Weights of a small image denoising model: activation relu, 7500 steps.
Rows from block 12 of a small image denoising model, named by matrix and row number. Rows with one number belong to one channel. Each number is 128 + 32 x the weight over its row's rms, rounded and kept within 0 to 255. All counts start at 0. Numbers have three digits each.
After each channel's rows are labels from the 100 images, of 14976, where the channel reaches its highest value: "peak at" is the part of the image that holds the peak; "top examples" is what is common among them. Only what is clearly more common there than usual is listed. The data: aerial photos of the United States (SatlasPretrain).
# convs1: 3x3 conv (model.decb.0.1.convs.1.weight, 64x64x3x3, each kernel summed), inputs 0-63
# convs2: expand pointwise conv (model.decb.0.1.convs.2.weight, 128x64x1x1, transposed), outputs 0-127

convs1.10:171156116158101088175099152083113131176150109117116098120085128091110161155108149131112122069034110125098111095155133102108160127110125138040121100099098164157081163105091169099141117172138171
convs2.10:124096114083159148179151119132061196166117201163073156128092158141136080090142139093141161165146091151135080120160145144145097126093147135135137123172135155152131152103137215093178066145103121098166172138112181144157142128150084089180117157086235156090095106182128147109106106131163114155113154091142108090129155164137078177138111163155144147131162164153144149091126103125122119159158
peak at: bottom centre
top examples: building

convs1.44:127092088086108106134141167072130103128121087143160100104129184138127128130113103022139111095152069135104123158143138164165109150117114077086156126074119150052107195136111115137116158138079116
convs2.44:161162078084130125166063173158148127144181128160061146158130138112142132124229152122104156115176125168113121157129114142092113099060121115086125144111100081153140113118166157146156124115148116147159091135087203112098144097122121143109149162104119083173183133132088133148153156187105137055102110188125181060120085167137130135120122155115087156115048110126096133169148110072125092120141
peak at: centre
top examples: building

convs1.4:157102122147079185156132120137141115125162102064151147124114161139114076171105163134135100088106172122113145123106118217169120089132095156144069187139161125142065118135104148071086126070149147
convs2.4:145102143156136101072116141149159107125136171146118176066098135110142116177107150185123172124099105107207099143175140121138105133161115117088176108081100154117136108125114185175078130096144122136183216183184165121156141114105098092087113148156165159137081088154111133097112085132185075125116141101134120133084165107079126165039104110123138112034110105133127124107127132103161140100144
peak at: middle right
top examples: building

convs1.33:160076148105096112140070154127102059127164140153133104107156083098085122123104091160080125112142109123179135064121159192113117135048088134117144130171119094171141138132127164128124179139197151
convs2.33:127182126115096145159134107091160064138083159108110072104146065080174158188114152142179129084085128111163163144155140164133097114187122129078151151092086147202149144110101085137132096119100093145176115158132132088145173145123093084163119100118134191124171113114118062081060165139096171137135134091110180110168105125117134159169140137141142090126101149159108094094175129093165188092122
peak at: bottom centre
top examples: building

convs1.34:108154157117108165111146145147181107172148168185122144182147111118086153146131128069131098134124091146096154121108127067215108101155110088197130116168119097086152137139142111115195109129141194
convs2.34:125075073086161155129131098150141102101151135166073139173148083150135141148121068136115103177151140163111173151153117071147082170149088112164106148154122135146129108154090094124152124088186086124130099114142071170160146147115117175089133135068109137136098175116108158153142130120121174160143132150144128160133028159100133210110169174105091180148110122133148222128126135163065132155163
peak at: bottom right
top examples: building

convs1.15:111151091104141170170096136179132146182115111147190131060119131115152103161134142141158068102122080120118097138147111133156078144061111166129094101103152087163098136132097029095126144167135136
convs2.15:066156139162119121142195119102145091106148140146126232083144122136135169154139156091152171154138053133150145141147171174154084108106107187114138144080150147170108107099095139139126089126075070133135208168096093093104148080155143126155158159148127097172109121080092136129128103172107106122102099110092178129105113135067172127176139124156120174072117129088123072157138117084152146154168
peak at: centre
top examples: building

convs1.27:089135098156150178151143131112132152193110183127167111129045125115110139101141132158182097118090075074138126138164135157162102102102146075152089130181078106145116129143103143118064149066119096
convs2.27:162165110148130140093146125133122208134200144143169163104112118103094162101065121157182114134188102155168156131196148041136145067081138121148139076141163139094110102101101102175127139113106100110117200091119167124169124121168180126112126117160075101100147151068136136066160116145105104168095139160111143153105070151120110086134125123122170158140074142154138187138119109095127084110083
peak at: centre
top examples: building

convs1.51:166160179103118167145145177130123101124152114130083130128128113078147098170106187148119168141146143128154036114062111160144076140071179167139126143185135109136165073136112123101101096104143168
convs2.51:195129145062135159126079154105124144155126152122120148078113102140064093181135197147156120099137164111181083119058068133078090133180091094094143080113124178131089140177140170098142088152153117088090112169093157123157112115184122096117109098191110149102181158157170174134087159127096126185066106163131138150114113107132142089116139149134128099147139070146115143126129099122167090075137
peak at: centre
top examples: building

convs1.40:127077117151075124134200142058135051174159147073135173117101140192103113167139122149126141140146146162148094164113102127086083136122102157135140177176113140100168125131073129129132114131083077
convs2.40:151187104091123162140177152111065083130133154101167117107130124074115100155145125120122140099174162146102107188149127169149133113118110097125124076121138125117142092127124136191106183167163125073153219098113136156170149123091147158099137132112141095105203145187122107095103113177162077155144141179123184110099117117090137134117158161147122125177133157093115081040194096149161150071114
peak at: bottom centre
top examples: building

convs1.38:114124095103115127153152190137192067148138069054140122129156115149181083079113138150119133100104069129146144136150083144123139101106132112093082175105102142127124219099149116111141177121101098
convs2.38:145200131145157176125134136088156161116114171108112166159176158197121120107150127142107128149122114184082102140162056166146120109093131192150140190147104142130100061115135174081158210112173152117116141122054130129121103064089118144197100141149099118147170107134106114112121090137124119095084143150138126117124129187104158113134134117137129103072145107106053168122131214131072141133130
peak at: top centre; middle right
top examples: building

convs1.60:139102094137144186118134146144076129132123127152137111122078108158137128114086082086139063177123159130166121153136132155170095047101064114115141113113122091044118192095188142111116146111150106
convs2.60:180123090093146104110103081177076122150154068115056131092120152123161136137051126113153098135060156168139176173143077115103205127132119137100130109105121118145120112196145173121132173073121110092126158156130148116138081120127114122105095126122135121196073169122084100102181147141123109112119175061177142126099171077108103135072138102127107073135091112186087122102166131121149146090143
peak at: top right
top examples: building

convs1.20:222078147072131131127121167180148099135162150126153130110159133117168132199116147131198107120136082096161156159104126164108147139088120137150119153136172152115176097167091064114098081119148106
convs2.20:171140115125118131182160091183118110093117112118107166106173117099119162126073169146177137134113127157134099129162204157138148144077128143098117076176104061090165082121122127067168129161164084109139112108074150135126117115125049116186084149146131133069135143155152112134149168157155106117122088118067104182126123188135135135104145114209149155085108065159122131165125076095120145066145
peak at: middle right
top examples: building

convs1.13:099137109103115136136196154105121088108173160121180117099110124188137145135079121188082167164134180173164157157181122162074048121149103124120101146175124138138155098136131107172090149164114123
convs2.13:162124141196144060097116167156138163079126074139172088077148132141149117132147124138158157124121132114119108144152104222105083125110132154091160077123086155142132094167133151143116155126045128139107192082081112067110102167119155155102143112173061165143162131175145090115109097098161116126137133130170183146097133163120121158105212118194163090091115092124149137125121064109123110110126
peak at: centre
top examples: building

convs1.6:191176087147116099169138154166187140103169105118088194143095127171101124117172150056127113144128190149099107165114153074185083146142145104124116132165128180128131127106120124156144168107179114
convs2.6:124111139110120160107143109171150065139088166177108100129145152115159162173099054103115147119215072108129126117135127156127118149090154134148104159095156079128164147112134191125158126159105114180190092129115095128154084168174099135138091049168118108114115149104076108159128132142137154128092155058118161109191136109112129111159157101095137197137127113188132102114139161063156095118050
peak at: bottom right
top examples: building

convs1.46:133053122110106052103099151143112115108176126112119084053094126110164167144135097149119155102112190113110115087150133188138118114119137183106155149122147193092096128155119133140136154139217127
convs2.46:054149141121153074117089148105085150139103093166154092072166143126172116140168164170129160118145066087142099175121136134124135035138113136130116095109198138125181095142173094160181156158125134128130163133093119096088110130178121100133105155160143172192136138171080128153074144107164144125124131105108099137138088114169119091186111122107141061087145112104109099079102136063070168125095
peak at: bottom left; top right
top examples: building

convs1.1:121103152124159091088165137095152121134146120139130131086056178137094109120124095147151061093074116096152121111082096136178117184103113173139064209165125125129091111144148064157117143139135160
convs2.1:144136139139137153093100024106126164102142167132090129161118179171159113179123094115149116151140152184168073208111096150142141126064136129126122129088100137124144190164101118152114083078141110142174105127114175081125150083153109085129163127142111167103122172101083133156088119145108082115129173079164150158134135158200126117162226118059151100147113150121155129101122095099169132116119
peak at: bottom left
top examples: building