config = dict(
    norm='batchnorm',
    widths=[64, 128, 128, 128],
    blocks_per_level=3,
    attention=False,
    momentum=0.9,
    batch_size=128,
    epochs=4.7,
)
Rows from block 7, named by matrix and row number. Each number is 500 + 50 x the weight over the matrix's rms, rounded and kept within 0 to 999. All counts start at 0. Numbers have three digits each.
# convs1: 3x3 conv (model.enc.2.1.convs.1.weight, 64x64x3x3), inputs 55-63, a 3x3 kernel for each
convs1.0:529478483485448489442534420405515487532508452500470442526526458410547470479521631543526627500526496448524435553589467542573514557450455396534493514500451593497538589451425524515521575573563510525550523427519544429572512542545499406534489550528
convs1.1:531516552420565499421593400419534403512536501491409499455535561586525430584522555505521504528434412537382567518502491565394493539448480497526447606452565534520549468523474521498516505459569540455506516494476497492503514460424541421459528525440
convs1.2:542442490528473528582445452468569533574493425562491529449555484596550607540413485496515609477473556504516457499583492562465530489491396565402500486478527491538509443421528528439461499438488531501523498569552414494500490502476424548507550378467
convs1.3:528526547485554475490530497501488578560480505564534490594506538394514463586521597491493548600517497524470472519488465461561519465504577518538507470538516501544519586483436436412487407579471510521432495490493474514420542495441453558531559527471
convs1.4:459570567540469560404468478452455509494468515490479560461501413506478553529601465541444444520477420579472462465572414527486465452472447527530523477499461518421497547578566471416455501499555506496499575452485467514454376419472406585490494427417
convs1.5:499527557519447509535422485454525591530525493461403466590518473505446481670500453488491456519547538460499485437555466520523477529497600478586443505480590499605507575512533508431444473499553464472551546471551510532625447456483571527486480574401
convs1.6:583411492462507445531510460508421515480477512471441442508443515539541521491492497585536447525379559503491441466503448514542561542520500401473430477411487448487516560504568596589500580500473542497557445380496469438506535447511446558482529527458
convs1.7:512558468462489488564507496497370483456410506472540485514526364476399510399569553538477555513478538467547520506548498547481491467488618385464509415506439547536525455522420512432600520516458532432497530500557463425404529491523472511409383475550
convs1.8:470447498493500521540453494482482495503364542438511549519435492545487486548552511492585534478542570572475481585503487500577533494473460564515494547594515540562471508457586441504457497482525538518524527511436507404568457561524382597463605542546
convs1.9:422511489456465546363508520492494442442486522517549481529482608467522438419457526459513463613511487545483578445505498449497461492481470368534537536442563437468547540496489587389506598467499556496584495470587580519538455456442429541521550487508
convs1.10:440512552530527529540528415495504449554596514556478465416506471570513455514587501522529468372502521484490533403499420507476516505446572529586390481569482563432533558449533431586510556480423548402578595569472551458518497479485553563476443395458
convs1.11:523494520441499458557492576460496481527484478497510483543529573493504476523402552463567559465547494573554458501462574575463565508463469570533496511433470529472460514571444564491454487472549468461533510477482457523581412449541478506463457548483
convs1.12:434515572586475600452585547484453584482525378469564475469575460583455461501465582487411518610430533489396524593612473492502519500522619570543556465515464517575475537520518464573537518535610504605509554622494465539480493467439449576539465446478
convs1.13:479503464547571492509557433491502343449485497531410418477537481502536459564591452459522516476518490594517481482479468516379489443442589522445531470570603461545447463447442516397529546540492571537480459485497468573410524488494438515454468498577
convs1.14:600440471530387402547560481492520475469607449566499527502429471530501457551604362477444537482508594443411446495462580542408508479488562495578493592539433602518557474453466400504439441572538471442411448537521531483480465499565456519482548481483
convs1.15:523472538512534438598465492568505405495503536558543423611486525504489464475482434528483469534508608515475511516506508458541496520513560455514458562493468454521525540520541566464494590461407555479441528601534485458512568417481439557594600508512
convs1.16:522538499525566565461383424574529425370468471559538480466555542503532531508562516496524585447564430532540525516707590623559460512563550554519481453581530471514520511426434498439492573523472540482587550363527540513565512595602487522520389535500
convs1.17:512493476550671434474448425456465548509457572505556491490542489522495494463499418517533497552471529421493495439509546484476514469536563436479458462462488440492456451497416525462458459474473458418561486517536517514520581527458412460609566438553
convs1.18:504489595378460507490500527535518583481465503543523497447505506465471461483458432505536516396484434553487527493488444430489452450460454418462486420492564518484441500447463532511469432503571520479466431524521520460523513467505546488474522460477
convs1.19:450439400594497453456484518521432548533495579533496558484517415498582503435585532501595509428446454481422525498549383426472453563558498492447537453501416555495500518558548492556533512487551507503501488567482450521466498537494478461526429526444
convs1.20:423625452375530495539509442522563485460501607441471536574441538513450452532508565486538486481457499567424483534488472473590479522484605384456434413487389484417393575424438600471459415456512456537484579547473507534513537488445464484436547403479
convs1.21:447523495484492448557509417443479540475455521657461510457536479403444432476420473544490570543534429478544522484451437505457500513522539501438490494484444533531454447580527530464497427465543488437584490412474553461539586506521473453392468467481
convs1.22:497469567586467484531597447440448547434558600515532460489485530529493431468521513546443546612498515390589481511545617482629588430498508570499408435526471493575438520510552629575476490448506454514450468376509503482447514599590628517536463452532
convs1.23:488464452499477555495507572582436515546484503534526441480457392491521496418502573493534519420503497614437520459570503477524579515434505492514534550452475607477402522418544504478540575513493442454376550379631557487548537486533595529448476484492
convs1.24:457477509464562395434486455447493491423555586517526436492507417516555514462452514534436455531472475568485476495567452539541527595529460370428432458350457551504482453490420495484449573517564450521481543463522513403529577508520491467543507449519
convs1.25:462509426622487378441533517489428469446500551474523570548523374417527425446512434581433460523466456561484381557401460462546451553540446513475529561565472512515474457548482487432418510500496519522495479409492544494498499448510486433456494520494
convs1.26:485483525488549606567530567494538529509497447391495488506558538564476472491421579470510508478470496484543402515541518526578412535528537506423503447512476513512508490499440490554559519585466487574468520541483377516527487474491501474509584495469
convs1.27:502411475455442503414494476433488580465411485522532466522414547543457451464430556535529552547573487470533487502498451480592458581507529476483433503443535468532528480497421493458588523516435498451536487488507473449447541501476538540502395524433
convs1.28:602485531455499495451495442453499572538460481535446429565561510518479535516447568453529528475533535452502487566487537457487546470552402559460514520543508557598498488549541472530470575420481453481527457533526545547523550612451573534604547514479
convs1.29:460459502512527549597505527456459549478384595327508507475484599525444624543393542517525552466498497445484519517565445557530546490517564498445544526513545589483539489516562430457562456533450610517465482515565540523590581537468480528543534514430
convs1.30:424438526497542377491485554436492422532436441481508558539442533459445540468526464559538561461487488562506492512525573402500556487471511528495535477552585395442522551413521411489526518515456502461509501487491510467501490562473517492625600515457
convs1.31:595477509549492474469452511407494538363412496460492473504440549551451448455446479592557456502476503521499498502437428413618494464510502447525509541438526491580455456521493476597443514530436453479523502499423526404432513539462496514498510435356
convs1.32:464520469498546532417445596610535528527628538558484540508556443411479558499544575472441557490512490468525467485475460494403496518424453439485443453473417515540472491498400462472444470504557440429591526509507453537632480556468501510487438446497
convs1.33:475488578477519495476491562530503446542532514463456428487435388621478422463510541513552525529485523507484579565537428459495553444475521596517545467474581549547481533525552511540467509479448486526451540494492529531483518525557460591499558448476
convs1.34:552493535543499605505506491384457481512469483574464464539512549424488468554555546493522354496509377485526546511531389537485470451538451515469571526512456508616458456530517590449490468447608567469497399486465461482557476487428470459529397579480
convs1.35:440508488536485590484538563427429533503511445509555503480544581550525501455470514459552440507458433438503483464447464474508558417654579545552504453502608403549579476560396546427502446537534505506466449495503531501583518566570538564582366571474
convs1.36:511473511540515527526538541534432458536461495365468575513463420497608451545540500516440580467474506536498512576519358510515403456450514442507516424491530410575545548444609429563497414392421533531512541425475475598436494437452485533492479527441
convs1.37:618558533420472390579466408554446485432491551493498506482547523433546427559444524404365482551507541523501574430454381455461478553458548432536435530579553570568470427603467552507430521416515577510464446440397504473391572435490565479528527497576
convs1.38:440548493425468608526465556586447481555386477509505571500555512509511550496409521434457573439473482467517525560519541461515449503549519549482603457464476502490511538541477450459557560528455458485466639561522472535510509471558570556459479542518
convs1.39:505413515478552538517458525487546497462531485492598487544497468455479492505483506480510564483537540497541474490566506518402507499482400509422553492473409515536562458465553536468505582504468561486563473522545477507598588501526478456556540601550
convs1.40:532538479497472501466522435432536557508468445462495447556463469548539506561549391461500548482503477510565489445571542585520472575550508457467490423486569484520459525519463461547442428440508531573502531472525482474497567529519511453573514481589
convs1.41:502530513490549499501502543454424507553564514459475398487519505541400568436645511463572434557509441584456464522519470421470503434480531560418472525426519487548532519561472559472515429423496513555595468435521502459546458412497432466490518526517
convs1.42:470511528488496431454529445518394557450508570512649414532483447483492493524524554474539546477471461562585406410566488570499433474462416395535522496521530551500402476572489368536475493532476477500470461550449482450453458598461408485535511580459
convs1.43:584526473484482514475475496581530462486589472526536455519508480453572458490409478556502589596414478497578522481490521493560584505526507451529452550524512501605510495452418503504506490501451501480548655407424521565517618504639464558501542515442
convs1.44:500472454359543471492580545482412520518468535465500466431455533532520525592510400463498500536581512592470580450520517474451612475515539470474557479442549460600582514504462569494494417478512564450459434476514551515475499484454390423498464539501
convs1.45:485497509488407445475429458495529436503549493525399511489511475446422425558556551473493540506435505489552492449552440470487535546409459503455535516568466406434512457526513518451574456442530574482551533433495560511364585548461559463516514465450
convs1.46:424553551595492474486498488519515597457426556534514501415629508504498533516433545498538503523491634410530526511541537517484525494534498475418498480588515504541496540526484449475467601483578436531438487484582601539464582471508472511544566571577
convs1.47:424361522517501442441510441497482454481522480555513510460574498528583485428548505499503489488509440462371460508495605436514448541394536543529526492504540477504554601512438483485496534449538455561439511431564580504493503479458466441419597482491
convs1.48:485513444599544488503585528523475441458587492466475491635477403560463444494596489507467509492557519538438575525506595504570448446508464485499433523480559514492503467539539437473495508540452532443422447564493414487447494456481505438568529586516
convs1.49:535471608573524556479531520464464479570529490511463507489507542528507464542521515616478499603499608543455447585506499518526440533550471575565468467524476431511427503605528454507588511411514516591495481496423470448508396451495437546514484468479
convs1.50:531441577477572464473535581559508441509393559497481544477587443393531469461449536500570424461529534528449640531448478429476423447540510459390467518441631500533454518503473448421467501508433659500492482428495399416535504460530406538440429536508
convs1.51:516509544479502508549455528402481531407474487473490507544560553528514406519566571511465525532504441516347457513581526460468471610529483540479615488530537612549424453634498510426465433480538427510541511517516585519503670494578600551484446476574
convs1.52:398488551519471518516534411460489485470551470630499505513477455495485393512464526458455517430498523425433589482478424492407455463528503481591406509521428501427568437517484577486523468442482495440535497483408495554471473577515538443530514429421
convs1.53:551471425455435505565553468499450480475513625501516440405420482494570471566457508423478474461494531442501482537418469445547526494502506530429387587526486521491469445517517392534555406507527444469550526567487467549444523512449586562459426457469
convs1.54:542483537451557577488453447445504474459522453518458494400502548537526582452506536522441560515568531443524488544489517511522423576479468518428505515508466459436601437516434437438500462462478594487555553524596512591466611515523529514519515557552
convs1.55:516385502521524510548441530513494507434487509527499413528522488472463511445498463513552501536546514490554568497533440473568511439466540459657446451422486526473513535506461412431465512511527544409477466466458524497503489490561432450572552414569
convs1.56:493541445493483467485581591564474530476439458557538580523531483431464586598488467385402480480529484558436510575524544505460463562543483589465509474448466530473518466466504491500565517521479443550527468534418562416456527566495622506487475503558
convs1.57:503557521423473571412447555546522490407502431497433512566500548562445504532464495458511544600487614491527434484476580590384433593487436517500570483540594514440449506501451489483464613512467547563497449522488478576542503469526441497558642452540
convs1.58:470449542541423498525464579404451488502494484546560517493510511508528536477552518538539460457479545551579580536474486480465528477465492509606552476535575559521529458408575557473439616496541592500414485531502550479567546522507503474469429561525
convs1.59:483480484562486596513481472516550477438524521522516490489541457454521504467516479488457504542564464506613558494466495524573529486451513437501487526568564498512464558425548512488447544489492491496471423607435485521446466568411472507424452439469
convs1.60:548516499459501599464626562502541491556467405533450423457466451509504606582496527453444456529446478475572413541483395506538456488524502529562462548519456441446502506558521385501400403420491497447377440584409482529494489404416542571506479452467
convs1.61:455491536419542491479515507481540532468529488470461426473568426458517495542536444478437509499558478584458536490480526563519469491498401499513559491526480352505538523463507442577455489500486512419419538519520486400494440513470497414459457496581
convs1.62:459461515536509459488402506548494556493463469492516547528598431576583500526528520475459513629493536407471442499512481588514499495469522469525485488457429540418486486464456534472518537569504560522518466458457533486461584533532507560515432440450
convs1.63:545461537547610595575454513529423450507567444500535496491537507533460503557650537467484455570582480404499535534518573524479520486478507559513602456515529500507561552554409506478594483506449560517598493508489520579556495529551573608481507625560