config.yaml
model: "image denoising model"
horizontal_flip: true
loss: "l1"
pixel_unshuffle: 2
blocks_per_level: 3
residual_init: "none"
max_steps: 7500
warmup_steps: 370
Rows from block 14 of a small image denoising model, named by matrix and row number. Rows with one number belong to one channel. Each number is 200 + 40 x the weight over its row's rms, rounded and kept within 0 to 999. All counts start at 0. After the name is the row's rms in percent of the matrix's.
After each channel's rows are labels from the 100 images, of 14976, where the channel reaches its highest value: "colour at peak" is the nearest of a few named colours to the mean colour under the peak. Only what is clearly more common there than usual is listed. The data: aerial photos of the United States (SatlasPretrain).
# convs1: 3x3 conv (model.decb.1.0.convs.1.weight, 64x64x3x3, each kernel summed), inputs 0-63
# convs2: expand pointwise conv (model.decb.1.0.convs.2.weight, 128x64x1x1, transposed), outputs 0-127

convs1.44,091,249,176,198,155,199,161,181,139,138,208,242,193,207,185,153,200,197,178,166,250,328,226,158,175,179,173,195,194,196,291,213,190,264,192,279,142,155,243,198,184,229,184,213,229,190,239,298,220,191,186,228,204,184,195,216,210,208,261,261,224,231,187,280,235
convs2.44,103,212,296,213,224,137,163,177,173,228,207,209,205,276,207,274,244,204,233,247,155,208,211,181,203,195,201,189,256,180,211,208,216,161,182,259,190,190,214,200,239,221,193,166,67,133,208,298,227,211,190,235,217,266,270,174,190,240,188,219,146,200,189,144,195,97,259,174,191,180,164,207,203,269,253,205,235,213,205,144,224,183,180,214,286,191,218,157,243,227,138,166,193,233,263,291,228,193,236,238,222,248,186,166,188,195,219,223,190,272,223,194,261,216,242,268,163,205,171,186,217,204,220,197,237,172,226,102,235
colour at peak: grey

convs1.47,095,215,203,175,227,176,198,159,209,95,256,168,173,216,191,198,185,258,138,173,125,177,202,185,144,171,109,256,168,237,202,153,163,162,234,191,192,200,199,190,168,256,213,145,177,122,193,136,157,227,236,163,201,188,196,187,151,144,240,118,223,204,171,210,133
convs2.47,095,191,150,240,149,175,278,224,290,219,193,145,208,237,137,165,200,170,202,180,218,174,186,214,163,163,246,180,251,234,291,268,124,226,194,237,307,174,243,185,158,223,206,212,173,238,161,158,234,230,160,178,213,165,203,183,128,182,264,201,221,224,217,230,177,232,175,234,243,235,196,133,187,181,268,203,228,190,183,227,254,174,210,178,145,258,216,248,174,158,209,215,171,172,182,226,187,190,259,163,165,230,274,230,248,174,155,197,221,154,240,213,228,217,256,267,272,199,107,191,284,149,197,235,177,183,159,209,127
colour at peak: grey

convs1.27,099,241,204,246,231,276,237,212,214,219,209,313,187,252,170,213,224,258,218,151,230,167,209,250,239,265,175,191,243,186,252,239,237,210,240,176,179,225,197,233,184,230,226,206,208,240,210,215,232,170,210,162,125,281,231,262,205,280,202,212,178,199,207,289,265
convs2.27,105,256,236,209,163,198,237,215,238,211,183,130,214,207,159,169,232,136,215,244,275,190,195,262,273,133,169,149,241,220,227,238,221,177,172,220,209,239,219,227,225,216,221,228,147,196,225,188,205,222,222,194,234,151,157,206,204,207,200,189,151,116,161,255,245,271,230,192,248,228,229,243,186,198,231,196,194,241,120,239,270,153,289,198,280,232,214,192,152,166,182,261,212,239,202,223,174,217,217,114,233,149,141,163,166,177,171,204,101,128,260,192,208,218,145,187,218,175,186,207,264,235,130,259,230,142,187,144,218
colour at peak: grey

convs1.52,101,188,190,184,165,189,191,205,165,131,247,103,200,210,204,243,196,205,165,173,254,161,202,125,142,212,207,154,168,261,129,138,184,123,186,174,176,188,186,202,216,215,255,166,233,252,199,122,200,154,131,200,136,244,212,128,210,229,155,173,137,228,188,212,182
convs2.52,090,212,213,257,222,270,125,200,173,202,273,182,170,237,181,260,130,194,190,177,207,226,130,174,208,242,253,206,170,136,173,172,226,206,154,170,250,274,174,233,173,215,171,279,223,156,209,166,207,174,238,250,208,239,235,149,273,187,148,249,158,228,201,195,198,232,236,274,179,197,228,157,193,216,209,306,196,222,215,135,273,143,214,237,189,196,201,224,168,235,146,200,205,171,153,208,186,269,211,237,241,163,153,221,212,256,132,239,204,261,272,162,237,261,246,164,240,156,168,251,230,197,187,286,236,235,200,199,172
colour at peak: green

convs1.21,112,148,202,156,195,194,191,172,216,199,196,179,213,198,191,228,233,211,208,197,195,187,208,201,101,112,190,156,145,257,255,144,135,189,198,151,262,226,189,141,286,239,166,209,232,202,144,175,276,184,206,200,185,148,177,238,221,189,159,122,147,186,144,147,142
convs2.21,100,219,237,180,215,164,131,201,148,211,197,185,224,200,245,214,202,226,242,79,281,259,183,166,224,164,227,189,177,176,155,188,221,197,211,226,229,176,169,220,251,226,211,185,150,196,213,124,276,132,251,212,210,123,174,251,203,235,216,205,261,257,196,196,229,242,232,241,294,211,170,183,218,167,191,204,215,185,131,268,195,128,227,184,235,241,195,216,174,165,210,157,234,210,205,201,111,207,184,149,214,154,156,196,187,241,102,178,292,271,196,157,207,132,220,226,169,221,207,237,255,191,203,184,158,221,271,261,244
colour at peak: brown

convs1.9,094,179,233,193,231,198,177,182,155,163,196,154,116,176,180,279,203,253,171,196,226,234,166,143,155,174,130,162,202,282,146,224,218,133,185,197,216,185,195,268,161,173,261,126,232,155,175,183,235,184,163,182,181,176,209,120,189,183,134,191,145,264,174,227,185
convs2.9,093,116,198,217,137,184,199,171,211,252,202,219,234,198,183,229,152,112,178,211,229,201,277,218,182,161,201,202,194,207,236,236,146,180,201,180,172,282,177,232,251,148,182,198,165,191,195,245,295,249,152,231,260,190,175,201,251,256,213,198,169,201,165,179,166,192,209,104,123,213,224,123,179,205,165,161,221,224,156,210,168,268,181,215,259,200,205,138,250,201,286,212,180,218,227,222,168,183,222,178,221,216,252,191,126,158,123,167,199,269,270,199,228,190,137,211,214,168,160,237,177,170,135,232,194,277,239,217,284
colour at peak: grey

convs1.15,104,217,212,191,240,238,211,252,193,194,219,206,134,207,206,211,155,244,247,185,199,256,209,212,234,156,234,225,212,191,173,152,259,278,132,167,176,213,233,248,249,239,170,244,213,256,250,197,263,197,210,193,214,280,251,235,245,237,223,250,102,209,280,230,256
convs2.15,087,210,228,230,258,204,242,204,145,228,223,180,209,154,123,140,188,128,279,259,162,184,172,187,100,175,219,223,243,215,219,170,227,218,258,230,136,166,230,248,195,233,164,184,242,246,146,151,187,145,154,223,183,214,124,243,181,209,227,201,145,209,206,259,302,226,150,260,142,169,226,127,124,169,230,238,232,253,183,149,175,228,171,218,210,242,181,183,209,224,245,207,160,221,157,179,177,212,210,218,220,199,167,211,285,185,184,212,205,181,277,203,217,165,204,206,276,201,122,269,177,175,196,245,148,222,166,144,208
colour at peak: grey

convs1.40,123,147,244,129,202,195,203,193,208,158,182,172,232,192,177,223,216,224,142,203,112,217,211,169,153,166,162,226,170,211,125,195,233,199,147,178,260,230,222,144,212,172,151,215,261,115,78,214,197,178,205,228,216,140,173,194,143,152,211,170,147,230,145,207,175
convs2.40,098,186,161,248,186,326,249,179,181,201,164,263,213,241,152,205,166,175,239,227,253,133,218,207,219,255,129,186,251,223,161,156,134,218,230,130,213,172,174,141,266,264,201,99,262,220,214,194,196,239,145,210,258,140,264,183,237,235,251,122,183,190,187,236,200,186,191,191,223,198,151,235,134,209,221,168,232,223,233,216,212,220,158,120,208,186,279,210,215,242,164,233,200,243,163,117,233,225,181,232,184,205,250,200,246,131,211,152,176,177,166,205,172,239,213,195,253,202,224,182,238,164,185,176,204,189,145,140,217
colour at peak: grey

convs1.60,109,168,171,123,198,173,178,160,202,141,166,235,156,196,233,164,206,247,203,120,230,188,220,162,174,176,238,231,123,170,204,155,207,210,216,206,281,197,127,160,187,110,149,201,214,161,197,146,169,196,215,185,163,152,169,165,273,145,149,139,179,201,166,180,136
convs2.60,091,185,162,188,229,142,218,154,254,177,270,210,195,226,173,187,189,224,187,275,251,203,169,339,114,213,129,177,212,182,143,249,139,239,258,244,184,171,200,208,249,183,180,221,205,152,155,140,217,232,190,160,251,222,206,190,160,199,188,187,142,251,226,185,273,150,137,202,188,236,210,121,180,202,206,133,228,213,207,195,169,222,238,155,171,138,248,198,256,227,160,137,278,144,237,126,220,182,154,180,200,245,150,201,144,294,160,175,202,238,197,191,226,202,213,234,230,167,162,178,214,199,165,248,175,247,207,182,203
colour at peak: green

convs1.38,111,220,197,136,137,187,196,126,203,121,243,203,205,242,210,242,261,163,124,136,146,206,139,170,163,171,204,131,197,216,186,181,201,149,150,168,249,165,182,202,247,169,199,122,198,153,197,161,165,212,157,154,144,225,259,175,165,241,187,166,153,144,209,193,186
convs2.38,105,189,124,287,205,189,150,234,170,204,207,226,211,209,276,145,142,171,260,297,184,155,243,189,220,227,229,169,158,211,230,169,142,279,195,134,209,115,220,194,167,220,220,178,253,127,200,167,184,230,202,248,241,255,155,156,188,146,198,264,221,192,208,230,209,175,226,148,257,198,233,232,201,244,156,228,188,230,239,225,252,170,152,202,143,156,193,170,237,238,149,164,223,176,198,253,176,263,156,206,128,195,193,152,238,205,205,219,176,212,222,135,225,132,262,207,188,255,171,159,180,272,194,250,116,163,179,231,183
colour at peak: green